From a checkpoint of a small self-supervised image encoder: widths [160, 320, 640, 1280], batches of 128.
Rows from block 4, named by matrix and row number. Rows with one number belong to one channel. Each number is 500 + 50 x the weight over its row's rms, rounded and kept within 0 to 999. All counts start at 0. Numbers have three digits each. After the name is the row's rms in percent of the matrix's.
# convs1: first pointwise conv (model.blocks.4.convs.1.weight, 640x320x1x1), inputs 214-319
# convs3: second pointwise conv (model.blocks.4.convs.3.weight, 640x640x1x1, transposed), outputs 214-320
convs1.420 096:584502479459495534498443415530456435487482459517458378503399474496499452455550554580548502406391474468538503562456502583445543458507482444598506484582551456490491592446437503508458523466427445439478435420482540524613494438496476589556538507453515414509514504479554487481478552446522545469476502482582534542523480514522
convs3.420 095:616496474466459489522526507591508571534560452546596488391452502511490567525520562561512543550496563506510374469512540501488499554541540421483393455414492428512493464486608536563500450439518542507603477517494466556524491422536488534539599531531506517534469435434441561587471476414515479505440457549614428493475505498503561
convs1.421 098:558590485482565589526495441471482459485515475539489516438493455496516507457512483448499483591462414525460472506524459494423602554467480444432614598514650462531485428542478544447447510462530535561441527547491571420522481576445548482395399472495513467435475431533467522435509552520497453403483458522479537417494501507519
convs3.421 096:518489503522368466535395471541566576475570497490499381506557387502530463594447526502531465518424493534484497599405526482429492508481533607423528479450504562519510551561494516427576514526425481464479573458561562527483553460483501486448486492542464396570502547567543455468514499519561460479431443492439541408489513460510401
convs1.422 100:524437542506558520440495439447481445429491438538433539495507509573459525466454425591442492510488515504518488492596523509502658549580530448561493550438500522401510572324445533489542399438473538525505448550511528485497457547534480381439442511529458405406530504457538453484407443456489444384484485497487593455507572529419
convs3.422 098:420548482510488492541504525541482477480491461476575505560512547529561516613439456544413529551468495593488541417496485587553515608440493448449502493409569491500439443498505483482511442448541476506629608562525499438558472425482405529503526445474485468535576483472538522512522588574453528471393485486455510535457567484474513
convs1.423 102:530507455458488452493490419363467467539577507488436515472571518545461430543546509522456581560540492429479486442442586445460465493436582596405486491462497541405487465494481448535475463481538491454542439430478507451511543473573514553461522540509547437517528526561439488539514526434530494557458462410527451556573535555440
convs3.423 097:562559410463424358475479509443581488513440534488539574506419478509476566438474439497476615532529555510511502534469517432457493481493534520500542467491520569548477513497476556430446442494526543447513412491496589502405360472485497490550525518559492536475449452436519528450423478468456463532532541532553475509464453447526571
convs1.424 103:611520495385576532508446458457512448454464486430524521551425541577440483430515507496485489524565481553425543564523478491492518471478507459454493416483528525497512473455483503538484447512556542613421485502486475476459430571483497564465527485530549518456349508495485519469541517510514583470401443502497447557506527573521
convs3.424 102:519485505552527543553495531471491606566518493542538488492519411566495521432562436527438370435484508485482467559412498486441459494524562463453458559492390543559490467436576436534501442424464511487519435426404480533399509526517455473459534586462451538465529537546475424472403403530537429492513456500414479522505523459455489
convs1.425 106:528522552476529534548560515520435410463476581514437508466489445436458534399520534508511515531564607592518489509490411472474472449513483462495535429478493571537483495495526517582509493514561457613542502537559486521443518502455602471505486484491543446455427565554483408557469545465466416452442546511611492550470521527605
convs3.425 101:474503563571469442414441439504456416397585522484487522527468537475406437562477570458546460406445454494496520467564498460513546506480521432444461513536430607482493446470492550531516437519467491462511448406504533522394491441461448420464374448444462414522359524454406471585458466545576525464494506416563497523553553581387517
convs1.426 098:509481395507441424589531510415523498541498467491490463445402513521464502464541533440543412375442527404461434532531474529589548503492494422429470576532412532519527425540487481552425444495597519499506485549573424527522435452485502507450479547416448425578584467554496481497558489506541527532514425467433494584542535521547
convs3.426 102:461468523491446497471456526495447461485478560539397499469422519417431496422547571478559584509474559515443500492500450545502372587474576550506548478485507515452512503475439478485492560511494473471545531510516522466569565438491474479505535497610467495395543423491565462441548470461519476385559457467544445523503507450374388
convs1.427 091:544434481547409496618493439462461521451465450490515524527459538456451529479487489442644505491470509475430563557597542528560446541572504506481485604583483462493507515528411478482469533537454525488580469504509479458518483528536439617572442442487518591513407483508577491558414486493618598462434519540527502347547604529541
convs3.427 098:530539520561432527528570553503483657522486522500527528488525563466551387542498587441520518612476603488511521510474488501403440527505543582507609460474498499472517519520426543520470555515471460382586500476550499503443472489567456563548599535498560464510561424399570398554550538500575539454492512457593418482532466544517403
convs1.428 100:424553561458430474480505455605587365446472622411479468518552530579536467482563528533521456553427418593438486453533603433511489583436520520448572543518469454502554441556561524535510538517499573582497557421374420460511499511557493514560506579443440504498506554559444502562602508612494573522523518466602578539510433505553
convs3.428 097:551418409538553582384399517505500422472478469634562555546478559506492463538514521528505450593469473559549593510507570516499535513501478540570497490577480536423532483550502513508472545499489516561538473607527556503429453496578526416471523516472480474522546472574479515498518534482494485489502470608618454479560585660543446
convs1.429 104:479496532419412513494557523473499492610440506563517542427467547462509480471553474438495539504530615547552542469538575415542541527515452515466534516527488608469418446432486519558434566511457554431478448516556527438376481536622510446429504522497510555480512585487459491453490458440506503445533403550445575461539473505542
convs3.429 100:510426485540525572549511508539465489510410549576419436569397484427530472530491502469437510454432397499559582498449443458471486487563565482499481489448618433486613479558544556455554440514491440501543545408556488421548574520539446540508532536526459420544556492514545462473529527509481578492419389398606520508539528494562545
convs1.430 103:503477459538457474420418596561475432440488552415558483469566572487489521622561460514558428577480524581561526522484432413468446530495524494515545525502564500502471555534417563484525516576443488486434498517534473515465451509437511535531504463530480484484552519513426560459531556482542529477570506573524463457559557462441
convs3.430 102:562458522511585504459448459492448492465515444525517509507399506445412516558511492469503549451593521474411567503586486538590493630543548548385564542592461545598473445423508463589475406512481493581465563488503451453557500601509513430499414483550542442531580510428529463420484376366398431619554502559414504497502489566500486
convs1.431 102:558564557514510519549519492540474607567494356499406563420521461528468575411467479587533498402552555438486471488434508512538551517499589523526447482653577444460499603517541550555504520518503553455455509518536496515487457462523564456486481607620489555499528448485458501500498523459515484448505429612483487467614449528549
convs3.431 102:567616488523462491390562397482525473366502420489496573415491541450450537500462484523496575494504535479556521514505496501477489456533557578412459479566564525580554468518480489519500503519521468413508558546424463529464578529481620459525346485564538436506506468405514415420444499441409574474440531421495470486406582597449509
convs1.432 100:513537435494535477525512407433567557529444552544433465496512487461471507519538555508474571584540557416458537491458455425482484599596489476480484501573383425475524512557488485488482517566465464484535479471587499523458448523461441432406558569477599481539464490536499505561457525499540405466422520480433470521473625493466
convs3.432 098:489582488579436471606505504456569477560510489482487454546506584469471452519487497417492492536483433582530511485433557455537560469423488532457491565500557506534497473479513556506547544548529489581542522466473498513516498483483497619430468438536567417455495541544507346414535543473524493514466533491523512517453476504515490
convs1.433 096:491539480519383472454453570497496498481483514463571578478517478556475525536507489459419509497520545496582526449473462488466509460485538604484509470492546522491520451528565508527515509517444531550555523515369508549408451473563557411443475461482558578526381595485505516480461517511479516411491423519504456464496576561451
convs3.433 104:480528482441621523545501538551599556389509526463481473434561485401397539433454531464546469470496468543481450510455446519515567524549558373445470514549568485559539542596525511529545457508484477593521510445438467527546535544474475496542516489513442522579480461425498381578516548416582439459476439503469476557584549547471562
convs1.434 102:473549437518493470455466467605517519393562472473509470551466527517461408415514530527497504517571515484552467414522474455441516444503509339564575487503499549439537478593460477527415528541518554502407451559478465504523540471495501432458444540402500414604500488526460444476559440547473483610450546556442479598407498517565
convs3.434 102:566588512509452446490483434513506482450460537418476528595531495560524494534479533482468492522503564487521513634365511573539588501416482488469457491506515523497517471450558461511566536591556477393558588630473589530524514522516517412523545390506451482482586531505584543458402425550511590506465545523421555529552582552494437
convs1.435 103:456534488515526466484475449551439518561599519512536442532511411600508461494553498465506558469486542518448491448519410496459466447484546545459462502445569592540516473514551475506480525477504532511570554513468510526472393399536549460466548541465562563575445508506463485472575397474421494575450521576433424464620457572454
convs3.435 099:495525474464513475587440428580513467515487574485484520479534532452534433501459506531588595512443466426542515479452421548379522558484548490473513488534543538435474509499551476501446489561490562464544465423479596517485475520485536547398515565455579493461533565439505445434464480453507437560505503463550489532582475510511554
convs1.436 094:519506492460501491496497601415497506486550553501470474533510487499421530442510592515435539493549547432551584524490510550546491502571444527588555412474466550518506454572527544524473570554575460470462564493479581438495512522551448482414503437510475476525446509517540545524406525500564539354524483521515557450541559517536
convs3.436 096:526474438559493505489544441471487513543533507562485469381521421559486550478575421482508532562473521480413575422608559535599548440562585387545547543596606550560548471578513543559532537445561511519504452532515450444557576476455580511540439564499470405376503514490440494524543495481539524503540462535513544580484482409512406
convs1.437 096:473550493558668488564564687476475513424509543556493485463476428516495484457537395552542517453510467494491527447505426394442385501462449476478553543481548436523511488481504606614467524443511333519530519563453611503463508529456530458447510444548542473450491561471491476511491501439472525411541401484473537478473530442430
convs3.437 100:508473589611529538548474405493429534419475550458497563526490562579478542488379419455486494517440443466489432451480431510512553563507543572529521557538528573516518446534450504589532496552423408536490528540481455455438460597464603515518575504569455513471364434514469450519471505579601594632574585425497472496428501558571522
convs1.438 101:538504502562419603516457499468493532569566481523563489563439412520537579485543537554565504570576437561571589490545550477455484500490493591483392490487612511411499548453484503506471441479445494542536597531596460476519448536508456531459468488457504573516609545462433440468523439491416497495486458473460464453544516553357
convs3.438 102:574439484516448496481515570584496459530414503536559472473449478500549517479524584466551518526522538506504479399439487451453455560535525527575541552479538544461556499478537391580435481490528473544521440506522578536528428476517420579468524481489539564492409527446507520536541484530422505534522493520497489466445472500488536
convs1.439 100:531457447576500580470527503562522453569538537568492574496508519482567568461496441422544513452554547558505508481471488482435472589587419497506526571462487501509486514502442559481511521471480440566472562523472511514434472454446537443509455468468445530507580467472553424502555481507499590558521481432461497574515470519561
convs3.439 100:429521480494530412438455561411538473484453495511500526526489506443515496575546446521525551492554571424542569523421590463428526475515412456510523513517478471473537450518517504445439525528482554532575533529469404551520514434501553516401311560416524534503510571397451489560482589465480492531430449576407449548514489413579599
convs1.440 096:403591446446480475584549460505470460442477499473491576517478507506486513476522612502545504563479521530486493503594477566507514488553487417461461436552478563470420573540506507461620504587491459480518469539492578471577517464513517446499446518528503472549458615475535520493547418452486495442559483562430512418515592541457
convs3.440 099:528424544606519574367503453493428511543527489476491432538457499470603609581515521528475469492445530508498510558375507487466449555514518442523656512575450580526490495498568516547494479367525527410515462566492580460476506545448433527503472425542470547470533561570469503469563451468530467521561493472410570492511460540509553
convs1.441 098:481520424465535473472436415399454529558451499584498455473543473514527495459526506563546499560550540502500491515422527603478525519486514495561496416480394527551568498467513511524579501601429513552545509501373492482558486426463458494518390517421604405530554430476474550603435506597399547516432515489516551575530577386475
convs3.441 104:487459456480503528575496349452484410454545466438447614512498412474506466487477480561487432512476456520453519421443502525663481469467473374420501450479526529509541419461481459430575536497392501554486423489505529453548474557474457505456509518534556431453459462492521406550591501486470464449476391474447541542505479512549582
convs1.442 089:508454537513509476604479499499570505539473428478425509486533540508479540468423489564530534510525536514493514544591447508453485540437569376494465600595464494506537482569472562597609540567563511519526505524533412503558453554555438557505494468525435565551620380482502490558474503525547474522497454439447520471553585525542
convs3.442 094:416515452560337555539578501488422571491515494547377441503478540499521471519432596458539521473460570433588551413523502489524400536505453445475521501485525495476521469472460574517432492498477488454542460524460486445479491544502489573553565450516594494501466443376542430517478478536568524493455486533516559539489467619541510
convs1.443 103:482447507478516503479590402460558606437532528519554501451454523495521516397529584505550524539526548452570628387396527555469546505477539501522430464538544515489483505410457520535424572536451543515538422531516438485597470430441521564473579539517529521429415483448561506494478477488456455481488512528531495466485525487535
convs3.443 102:511476452502544442513456493490529602414468471463460461512531530564489511441542446477478604510445441530475456482471505509491483434580435501457556520537551493522494419490497563458512487527495527643555428434462574528536506439489446526504514563538537435485549451598558538456536411502462439553480556517393560525473499490474519
convs1.444 103:481535417433487453440517480466510519505488436510478481469465448367450511530475515551564426496509502491494490499457577512570482450517453435472559459473327479415599539494460536532350595531554475618500498565480509543505464519557576499492551450532519474542496476515522457473397431517522424451535483465457519559508503493655
convs3.444 095:545494508478504500383497443456510472424504493576491458420481640493462404504469597545506608531476469571449416554447427571542434380514449472470501444479553494572565544530479479510441464501478501542568564388479426445533529537561538420502473468436483412530432492503532434487519478586436502494471543550501487531459612616510439
convs1.445 095:502458534482503516559562440461497536478505459455503500463513503402502459458548561532645498474504501495421434546515391482511526527512455557456545411416446478578429446474502440468529557499464451478459316430596433521615407543496561562421493458470495470584564378576462477422497580487488587480567436433451462444518560511497
convs3.445 096:447485519534511596470496429449547454472603409441473417459436499509619479504517492503526360475410434512520500396486499517464513442487490526505522455531430521509531414502502464581456563484538497450397535422516518444505492602491527523423460410564480504469483529520442532493492525496494455546438569445411487588481565471517476
convs1.446 102:493559530498545518509538459483476403489618556526421443489443460458476546510566518506559469476605450507548548481507464516419493523486526474410511474536580499433396511574436499566514530360373546522526560551468456497561545404557582511548531547491436557463414549562503576451491453464499423446489508558557574428474475555444
convs3.446 096:450532509490386478467470527446414470476649458498482470485533445423474530452549502498541489462462485496479504488408486610538476563529457408538583481452491528481450487546429576506413557417457518455594482467544453412547596548527439502437501519451433459528456569575403492446536477536490569515489441534531490444516586532473503
convs1.447 101:477542541518488530552464470428436500518539538477430516476549517549557467494490558497525368463545503470491384472516497513484478476526425512518499448548411510522472540557556423572537461465516454498430495416437541562481461566494547546590575586508485458498561446523539483408467451459601509486492510408513478597538493474610
convs3.447 099:500592561451496574503503456575622503494556471602504485511569466514568513496416438551584394455520467491473545480503519569487510493535542440486536524599505471510576554463542523423424501560521557515501459607449549474523420512539471458534544520520566577553484486434540541503559460455467407497586528611421465398437462552510505
convs1.448 101:523554541450495531401542550454498431555519504447500418466484557506450395455550542489487515421439496476537518507474546462521480460518486455506492456567471521471389426561539442547544414500523540513570472453488513550511446493525435474582495530440511442490542579478518457497450483526467529448611479550519481468399464594541
convs3.448 100:485465501583547486528563618426510445544579511441473507455570450469446519411477651548488434519475540555581446402421499577567480588542451583577549466578533599440446430476505512444454519398457584545531536583440575468494508398604443554508549526557437543545531567528562487563512520422591477517493488496506482477482514406552571
convs1.449 100:419473461479523462517522530486667542459509497461527421532506425475525458562549541512561527514501505575529484530441526435479407502494566489591498461567528510524524510526677445552531550462498517486444465519473407571490543534445545511455475439436461537454488473565437444504531503567530510589528493425515611567521454541452
convs3.449 101:478414528501483515570542542509535548429535499478442515501477545503493495589462470551442571452484489560546472575424545532515463531498547630450512546529487540523470446509465522485624498485548492510493569516539554470481468454448508552507419434533498468576536520504487467522519451466446606530546498491464499590478470619580481
convs1.450 092:488454504594491537645560596538512573477500534479491422575449538554473411477581461461533533553401518592566562445517531556475483452448564473481544438527493511511508431448539583490421480504544439508471550530507491469617531453492501539390474611531376576483465392535500529527498489428522532521495529531466545411502434469567
convs3.450 103:528493415493458478516479521433548521519432514520461516524432467499502459494531528496603541446407510470509417554444503529507454528548455514544489584495448464452549521498393472552464453502429553381477500597517423450428463513485500470501534492549582429526443552532543519442513603564464500540526533443538579555549446532546473
convs1.451 099:481538494461503529552451562583510505480471537520535538502482496451540435541560439602627578497468522546531514462450492485433538515512485556516490476518459519435556527479532491451574396488439442519503469503521421553463479460433495495471487563424304614533511570438546461523526506453403561587450465573548414526489465490434
convs3.451 099:500553478487450546403455500492483536449432426529512481449480487395397559507591468579452395583427452568511506525469498543461508500439440517562518509455532546523396537538483486465520515564495496501497529450509448517492535517391481535442593580532541487500528514485445559506509484496574408582552483466478520496468467503539555
convs1.452 100:437620492467523485373576465497572519478461498618483481443626526406537447483487553455566431537532473494443472528419456474577469459479436501540496472536546548440478496541551431522514489414555522465544448464452463575465451491492514463511553593484490397553431524554434498486448426498615454501491465423504558502418573537439
convs3.452 104:434479424509526501558555545555513408460574547424445529435551489485544542462474538417484510530459558570546471485581540512449548544462597509482499480506555494521503472406519458547519409564467524484500566504481475495523541517529429525495462554564592529574477489453490453534574530410555521472347454545512476535529452508448611
convs1.453 102:462569535573425523552591452456547555485517438419586532483334395506500456507550572422433414472473511483587423557459533492492449488461539384620451505499538450473518466528489495501512506529511459507544525435498489521424442501523555549463576423499502593449513434560468518536440539516553508492467517462487403465469511555565
convs3.453 101:518522482485497567587497489538493482562477579490520489531474553465496563549546632411546482474539546444577593412428593563480429504499494567429486516522392534441501580416506496521563470522510540444579461499503425528439566572464476507508535470603484525561525528471432427543510557495452424460494542515520407506522366509480530
convs1.454 101:395551527518532465441498501498469468467524499501505577471439544501574482541475514463553535543484477455424409577482375467553493532482563484552466457504493474483431489567487536499433497491489474454540467535541359532512474468560561558491489476559496421512530525394503617475559492575585437469545566500475466570557523420493
convs3.454 100:504549587554554480578410517459426667497509528544548520543487482537546607481447556470416515600475476592543466426464547593495583436475593425431523384524596521543544409491426572513434482552492494545436488500526460518562507554514496541522508469485510479537554504439515385514556401491518500581511467433521433492549484485449461
convs1.455 097:500486561480569504527532483522576549514479483503423510438454484513470462576577492463504452438377559534418443503495348565443509483496578459500527539482447561464468508524475460536469509528633563508576498511488568511466420478398448402456473587535552479478551542448544582446538503548558554380562497502483445446554532470538
convs3.455 100:522460530461544523432487590516540440431521477479541489504557504514550467584522485528521477423418523504524460571484464476423510567512404433553360631466533569498494526515469469495490581472487448486532432579568580599492472498434556496510515470489515511600572473534457551517489467472530478458524470526475481562541487508385526
convs1.456 098:518578534428461465467540572443528485442493480513537488599498478427478469540496529441581488435469571467536514464482459480433454505555531478386459502488578476492530643570534548491361506566414571511593561496463537490537438410519622496545534372469509525529522510589506580532483501457492436443518580477461456344562469549474
convs3.456 099:470522471562511473609537557556534529437485452574539481499512472441454414458541546474474446550488391420466500477471473474493503429554456498535424478531459544462437445467450518454490424456437510574456586515471454434492414424501521408560501541529454454501596532596397437512412548529573422500544575520454555494486572449402386
convs1.457 097:464512567524524544532472571482420467434605473512591516520561520511495553561553480495431462554583490497490550471519575480556532468424469556407452504636562667458545495595570510586471457515517524487517538544503476486582471598475499476557442490433489568498485396460474435475487509532493533503524545389446512539425477570470
convs3.457 097:563481490530523489495407524454505498517551475532519464456565568465538494423418490435511538539542575574564467466426560501473495525518471519494477528542484526459541581524468577484472529467574432544384460451522506574486607494447501464455503468441485443421499470487508480588449464544492489583480510436526555490567513561514554
convs1.458 100:493539495547555450466564510497419499608550522464558498536542490452480515541460451489469464465570408502458478568498465491436566568508424537559482475546300536491503461610445443457465472545588459486504455537427566486541499499456538471536491469530523472484445521583484484449477484420521373458497475429457571513530496528427
convs3.458 101:502394458551490555468520419440559539519505545479503499421528550468537512466467468487443529516527498460502606394514485513465494561468496452429570554502477557443427615489489470451415515462443429529552562490507515471480401522461525462482479515514573354555493428490465484501491494577502577455441513480472579486492567500468442
convs1.459 102:564494456465520502541426398568520564478575475494466489474428475455547473466578495447446459532577460458444534486485415513508521472563463471523456437498465550540567584479429400487534530482469530561562521566476493578661410574550577476508527484528512589485548475557502567533510578509487507507494436548380425497374515525482
convs3.459 101:491555613489494516495454496497452547457498433486483488456487494476496548450479458480462532541479474568452440458498509500539463429443543624491590481555543522457528633519504439488557527416517528450502554491461476548541599494473480517519559526478486506543400549480514483417521525503512562528465520440471539439467530530547505
convs1.460 104:473497500555489501474528456488532527484477539506491544470457524544495496517529385501493544532557500480491491559508487439479482518458497478506552454538504430531537471373446600523547592465569476514486514519471509442673442502464524464455505496475491564508535444473534567568490435443440536509492367461563425482535551499495
convs3.460 099:490515488466476500569572458466515455504529589538607489414377424484501461505507587375502443511562522498473526487544459487514440511519459521423463514556516542535594465472519603433503577494486536521459483495603446457403506415440440475491511482495477505472487521479482490523476506511456477448513342538542477474492441637474507
convs1.461 102:559518514481434440500498459500492425502448616540490510519514477382442546477481492496537487498525418478556451537517515608459445455493441574505528377522418575565566473432557476503392450556498460441438474469501513554510487531459516539458543527508476400436424556571521549521558399485519572402485445527532508504418575571437
convs3.461 098:533518479509445477511504559560490487585575421527455480491513529469470494394441573460539406460543496481482497483512518530470515439454564568518464493515506468535517376570363463476476456446455382518542444418438358513432421572509536481479467462424515555473507444529577511450495429603486437541429528494470370493498591475432458
convs1.462 103:446530475465501559536441427531546513461547548554479455484501539449534525505434527435605568498464450507497546518495534493534425555529501402539510429494529470483448478563471496495430564515498570412471467483483501521489449522500531489512588594400444370479501558545498484457606415408476468435471509411424460570416620459539
convs3.462 107:392487594558504496549439513488507492513469578505566552506538512520505513514483485440450564521509428513421461509626505506493512443474494555428502445583560538498527493383521491527467536635517527447618524544478456449476518473482397514446482526502512517524519479575505373578565524501523423459577471523471492465466450530446460
convs1.463 107:448456591537483506432427417469421443585536485553487501555479460536448450529507414514471505498486576475468487481511528481507500535561472456539483477522573475518370511513537463505514494470539522494494539491540545461566532552524496424516573527558581499385544448466458563490598393524568470567437415485507469514564514516491
convs3.463 101:481589485422339424589428499568509439457512570570561597556472480470548485524514439451498496501501512376456579464492655498517570598462451484540560428553532459503428532436504517460395558500524466476537533493541466517424527452627468494474524487478607490473476508535556519655430548493496583512494470578504500469545548510591530
convs1.464 100:497440586548469517451452519448460517552549488443474407569553477410454534507478514543558547515547571368522549481578493452477516403456493431379430397539471400400494606458489504444552504516441487456440584557540487487505570553477464479536507493462463460513488420435489445495473470473421480486490644536531472560486478497538
convs3.464 098:527465563522579547515554551547568505469517474427551590482559466523468470504400517394561457535514551521479548529534552520377470540506448587481524444533536580494503550563508494493555588545468486478510468437494429497539533537491365495502479460550399498428560522491547476575482477530538475524422567491535407534549556538467481
convs1.465 096:581553458552499487548530528493565545528534534529484514464522423446418475466414449548491509513441452496507528447479448536480596435458570503535510518517426518537443532475450491495491525392383570546493506441547478420483472516527550492437482526471546572496530479482533515470493608546484537405487485528555540451515520521416
convs3.465 099:516534418576417501570521497452452534552512452495510519560489527531497508462558445523466492412528552427432510502544453522535432423495498421499502515506488537496478435541471556500537520527431481487573436445512499461473547591427553595551503513484511446453507429482480424596479410455462419422448531461537529556499402389528428
convs1.466 104:503539491551443545455519553504493579481401557531533502552531423518509450451548498438509477460505522401554543481419550619468503519470538520496526530513552527477479459458386489514423539458491513431556520515498473528536514513515332551428412458496448505529458535405500608493511525544507463456500493524503471439479540497450
convs3.466 107:520556450541409589468465568521546526528534597610501415466563480450552464511464504358510565502523457522593460475539422572572568592478577574472458475476485497534503569361489525532542423487490503573492484484527487534478490433536554468482495560445518506509598537488486518509465605510483299489465565566531385538468483525513479
convs1.467 100:552515538541644485502538394536525404515541531447503523432438518473495491486506551489490500482465459528529501515560486505559482463456447382456505491522459472461567395462530460409552415459542459441486473439596547619508465494511560515559577584478479559518438463544456533517503495415528491428495448525534487581559469493533
convs3.467 097:396444452466480529509614489506621488560534537581565584526616604456515454418491464457509455524517486497533428455563466436427569555493531413557546547571547557523493481433445506366543459560522556451529543492412535455555439422482473517496575514564516494534501457520508445510514535577486430508456475415555485518543532515488479
convs1.468 099:464577425496475490413418488488450492529464439545652518430490505498464549442493572540450445500504546412498471471462415577461460544496573500513488515464448546502443591499487477568511600466517544518466485568430439439535416415413457573464486495517512530527512452510441440540433448562481564441470397512392503415497487525449
convs3.468 103:469410482560428405580568508477514543485416488510532550485481476543498515457433433584469546491417459485389504428524479507474522512434522473477485522516435470564457532510605449480508529518448465594498450441499538547527477517502521450432524474546519609513455469487443509436444498413431425473437487534426493421569426458495439
convs1.469 101:480511465603520509466441540548594477537620474533535506546487478394453415537470391571485549520576546463422564521568458510455529487580543487501485447489410443516459464551532424553536525485437444465531375568466439483481379563449505431477430430625554464493502525441494432524597508487492447501569490481456515552539496532473
convs3.469 098:441429495553503446513487546470555458394547436490548461528514574430521546432535538469544431464533473437464491476516483481522540513532532527485586467506517458496440493514483480508493557456475472473495417460526518524443469520475505560551479578520416474483484432534460438413507490530381526504373587475547439436449460536568470
convs1.470 097:470452561512430467572422459471393553460471506580585495485425484533450531436517489472540457464511497452549591487464528546512475494567529523535450544470469483530465515537562537569537509474485573521532430463455501473451621557545589553475590533538506512534529579421548534545573570489412532480469439483482587554487469486557
convs3.470 099:495532532463532457499480561516518540532457490611461553500532472509518545508449501473543573490508487539554579453428450509484507512577452485504544580423458490453493487508566492431524418417542539560501519478565475549473473611489493490603577512452523581454535513453514543514397519595568527474495564492481614445555460429549507
convs1.471 097:401412534538472540479515483473518447554498542552451544412496595538584519548481580472513483518513489463540464564499503438471496451539490515495437607508556445567475540448497449499509501463558428481582519547586518453427540440495384540465438465481440466499454553413543530404460548531579515477457431551477470436532551514491
convs3.471 105:468463566372484425404457502473437488559546506559508526553462390485483505496529389514529530414519345591514337496543577507462437478494462597390399497478627458589483468486518394466613575535448472535512549495449598478486517474518428451569461512423452476559529443522492425450462452497515578451401425506448459398488529545531536
convs1.472 098:543641550538524412438467536525454502635541369405437502525469529457458473532515405526535501451604452477510492534547468453501516517539475441570510460439455477508524610394482606426484548446447488445539530621578477481560523484500422580548530542450494549483508429537478589415570458466490527452589527400513489524487551520512
convs3.472 100:379577415451533521515460507562476494520543468445543490447519394463551481403468511491561471455527397445496581542576465467463549487418644507487370483403450493607533427512543564438539438445529415546515458431500538384514434525513498492446495547428481563535442527491477572560529513538517477444472498446506550467472531416535463
convs1.473 103:352417557487488455517356501472512473577494511485580546472518532553577422533545514467562497596472542603515429477635537520594556535514421541595440503471582524484529505560476487466494555527505535530461554502498556505572427540521500449504477447547450473545456373512509541472548520527470466504447551421435561503468527444545
convs3.473 105:489550444561507572468550404451477536402537446491514399470425484432502485571470468488549476500519488513529442537494549465458495531446444471498452496425516501470531455583548441499513546417470523475512543491474521552562487415570518557484494439516509555489446416513400533476455479501554544518522563521479571482520507439455482
convs1.474 102:469393501476448497550462508445460491485581544551416502497462519526580474502517458461525455543512361514556452528522437444560478564485478465461480522697481550555506478575572539443566504503603510478538421449502505514503597560477517596429428472473451459506529480459460518467415480482559554550567538490495467569465468438531
convs3.474 101:419525577469482465442533450485518452498540516548510531492532589560463507531437464430479400483479484570493543556525441555433453428551476417507462482455577461466549494470545495485604513564558540489408585469526504505561428525468447536501483498490445548433482579483523475493545450478514454559514476591544551510499497441477567
convs1.475 103:603528487472431482545497452538549493556515662568564515511591516461487497552463502432601489542518521473498458439532491539505537529570484636467510434465468466405437536489577465448521417506526510454535442481561475513505532558483489380524482594376472479448503560561489496556552482463464533511456576526485571478502473530465
convs3.475 096:540491464430520515416526443484520521538592506460568426527496447595558553453494532545488392565510433495525466510542496555524507460466521512527575427500493613575503435512608515569569589418516537524560487535471406517467501573523513542533573413551432478514464463506560460425446474554452498544602451527531539480415526502525532
convs1.476 105:447502562494528484454513458475539459491450445548530487433506504490533502378519440438588556514541553558445435454563435455551478587517494498515406469396488479521537502530528399477441550486484480600501531531458552464495494525574421468520530534532506477543514648593543529484464543466480474420520524538463498571565508510553
convs3.476 097:474608478517465523488444507401489490535537607465593495457544490518576534481579569470462480492544537511470505467545579547542536462512495541516576564512515477554536533519513575523508485489522542487456454531555554582480478493486502565481489533496455513489530526559501462543541558498476565502466567524434510513487528503533471
convs1.477 101:545481506436521502439475534512555524483478451481514470498485487547479537434458512423559538451597479496595497550498465477547513576536430460500495496479549443527438405528451432515509564499458489531553449518611436469529545446537484477503486457562444507559538516439543588442345409507494502549364447516480522536494527530390
convs3.477 104:477531496455442476517479499519522567545566584595568547386474561488601468521536530444484492410442501514569443552354451442509499504522425552538483410532501468477381569483455463535572497494407450444473518493476500485494497543627468500516437520458485532463598493423510548528431584501491534572450595509565423447515561596513523
convs1.478 106:493552438388430495517508446601412487506538481606530540442505441510530530511565543510491533554546434524488478539567479469461477652381500589589534430502488471509483512558518486482457563502527468572479531584461475440406364539475537539542502483460539555517504477422607557488541511567507506495592542601560521480453411505501
convs3.478 104:523511531500360476521551474539570518506545551567546533522549397502548449542458512559490472562594491473526432489484486541544404432501473439462537482515531406541555480577564419519526511444528510467574620433500518439558423441486526464486488437469445507435445510551431517492547483446504527496544427514392599465462475498527479
convs1.479 101:524508507455538455501469460551471521409508449519540460566546484574500577392576438447491556464516483562534506557599504545430511522535450520521521522462537522466480598570492449493451489513476463598434508459474493528562445513494506535494486494510439462503398582401514513509514518588455449410450390536443494469474584523553
convs3.479 101:481466470502529511536451406496541514538394419375514437546441410530512483539574546475585493517488464504423571464529547508530510476440429549603545527485529459552501527487569420525525504620500459497454469476527555538481566474513431561390433516497511495464516487552569420462513582482560463499494490407431357554578509448517535
convs1.480 098:451556521470506518510565450459460595506538416467454504423514581488541468496496425470453510524441485396486495532514451561457452478498452480464449464447494500462498531468475419479617444557532446421541575460471544520555551480483548459523512514546481490531439452570503446590525437446480550551470390480433527529531453450485
convs3.480 100:444525476406546570506473396420487480401485564479467507528493451535516539460557462457472529460507437490423498495503467470505510471482423515535510496465556509613457465511589533571618513506448543455591549557429476536436514448502495496471545448538477597555484407562483471495505436496425480547528571477551426496501510407456462
convs1.481 102:553555521508539550523464609514482505410635521431528441509471522450590540462502438529562543580510443503444514506507519536461540495469513517528419467516508470463549658570581503546488561509462537485449581471491541486492576528470542479527491520544459571475509499564533519463420542461476557491601480417539438418563500437560
convs3.481 102:487463441461464470573543596474428588460445503491526526483621552552490514547531585531486461424429544475549480470420478502428483387421572458461501380519546476535428491510553506496431488491478470464426426484491461512545579439406532600532563508440494438534470529601551549440444497525494445477541538455473570418584527577432506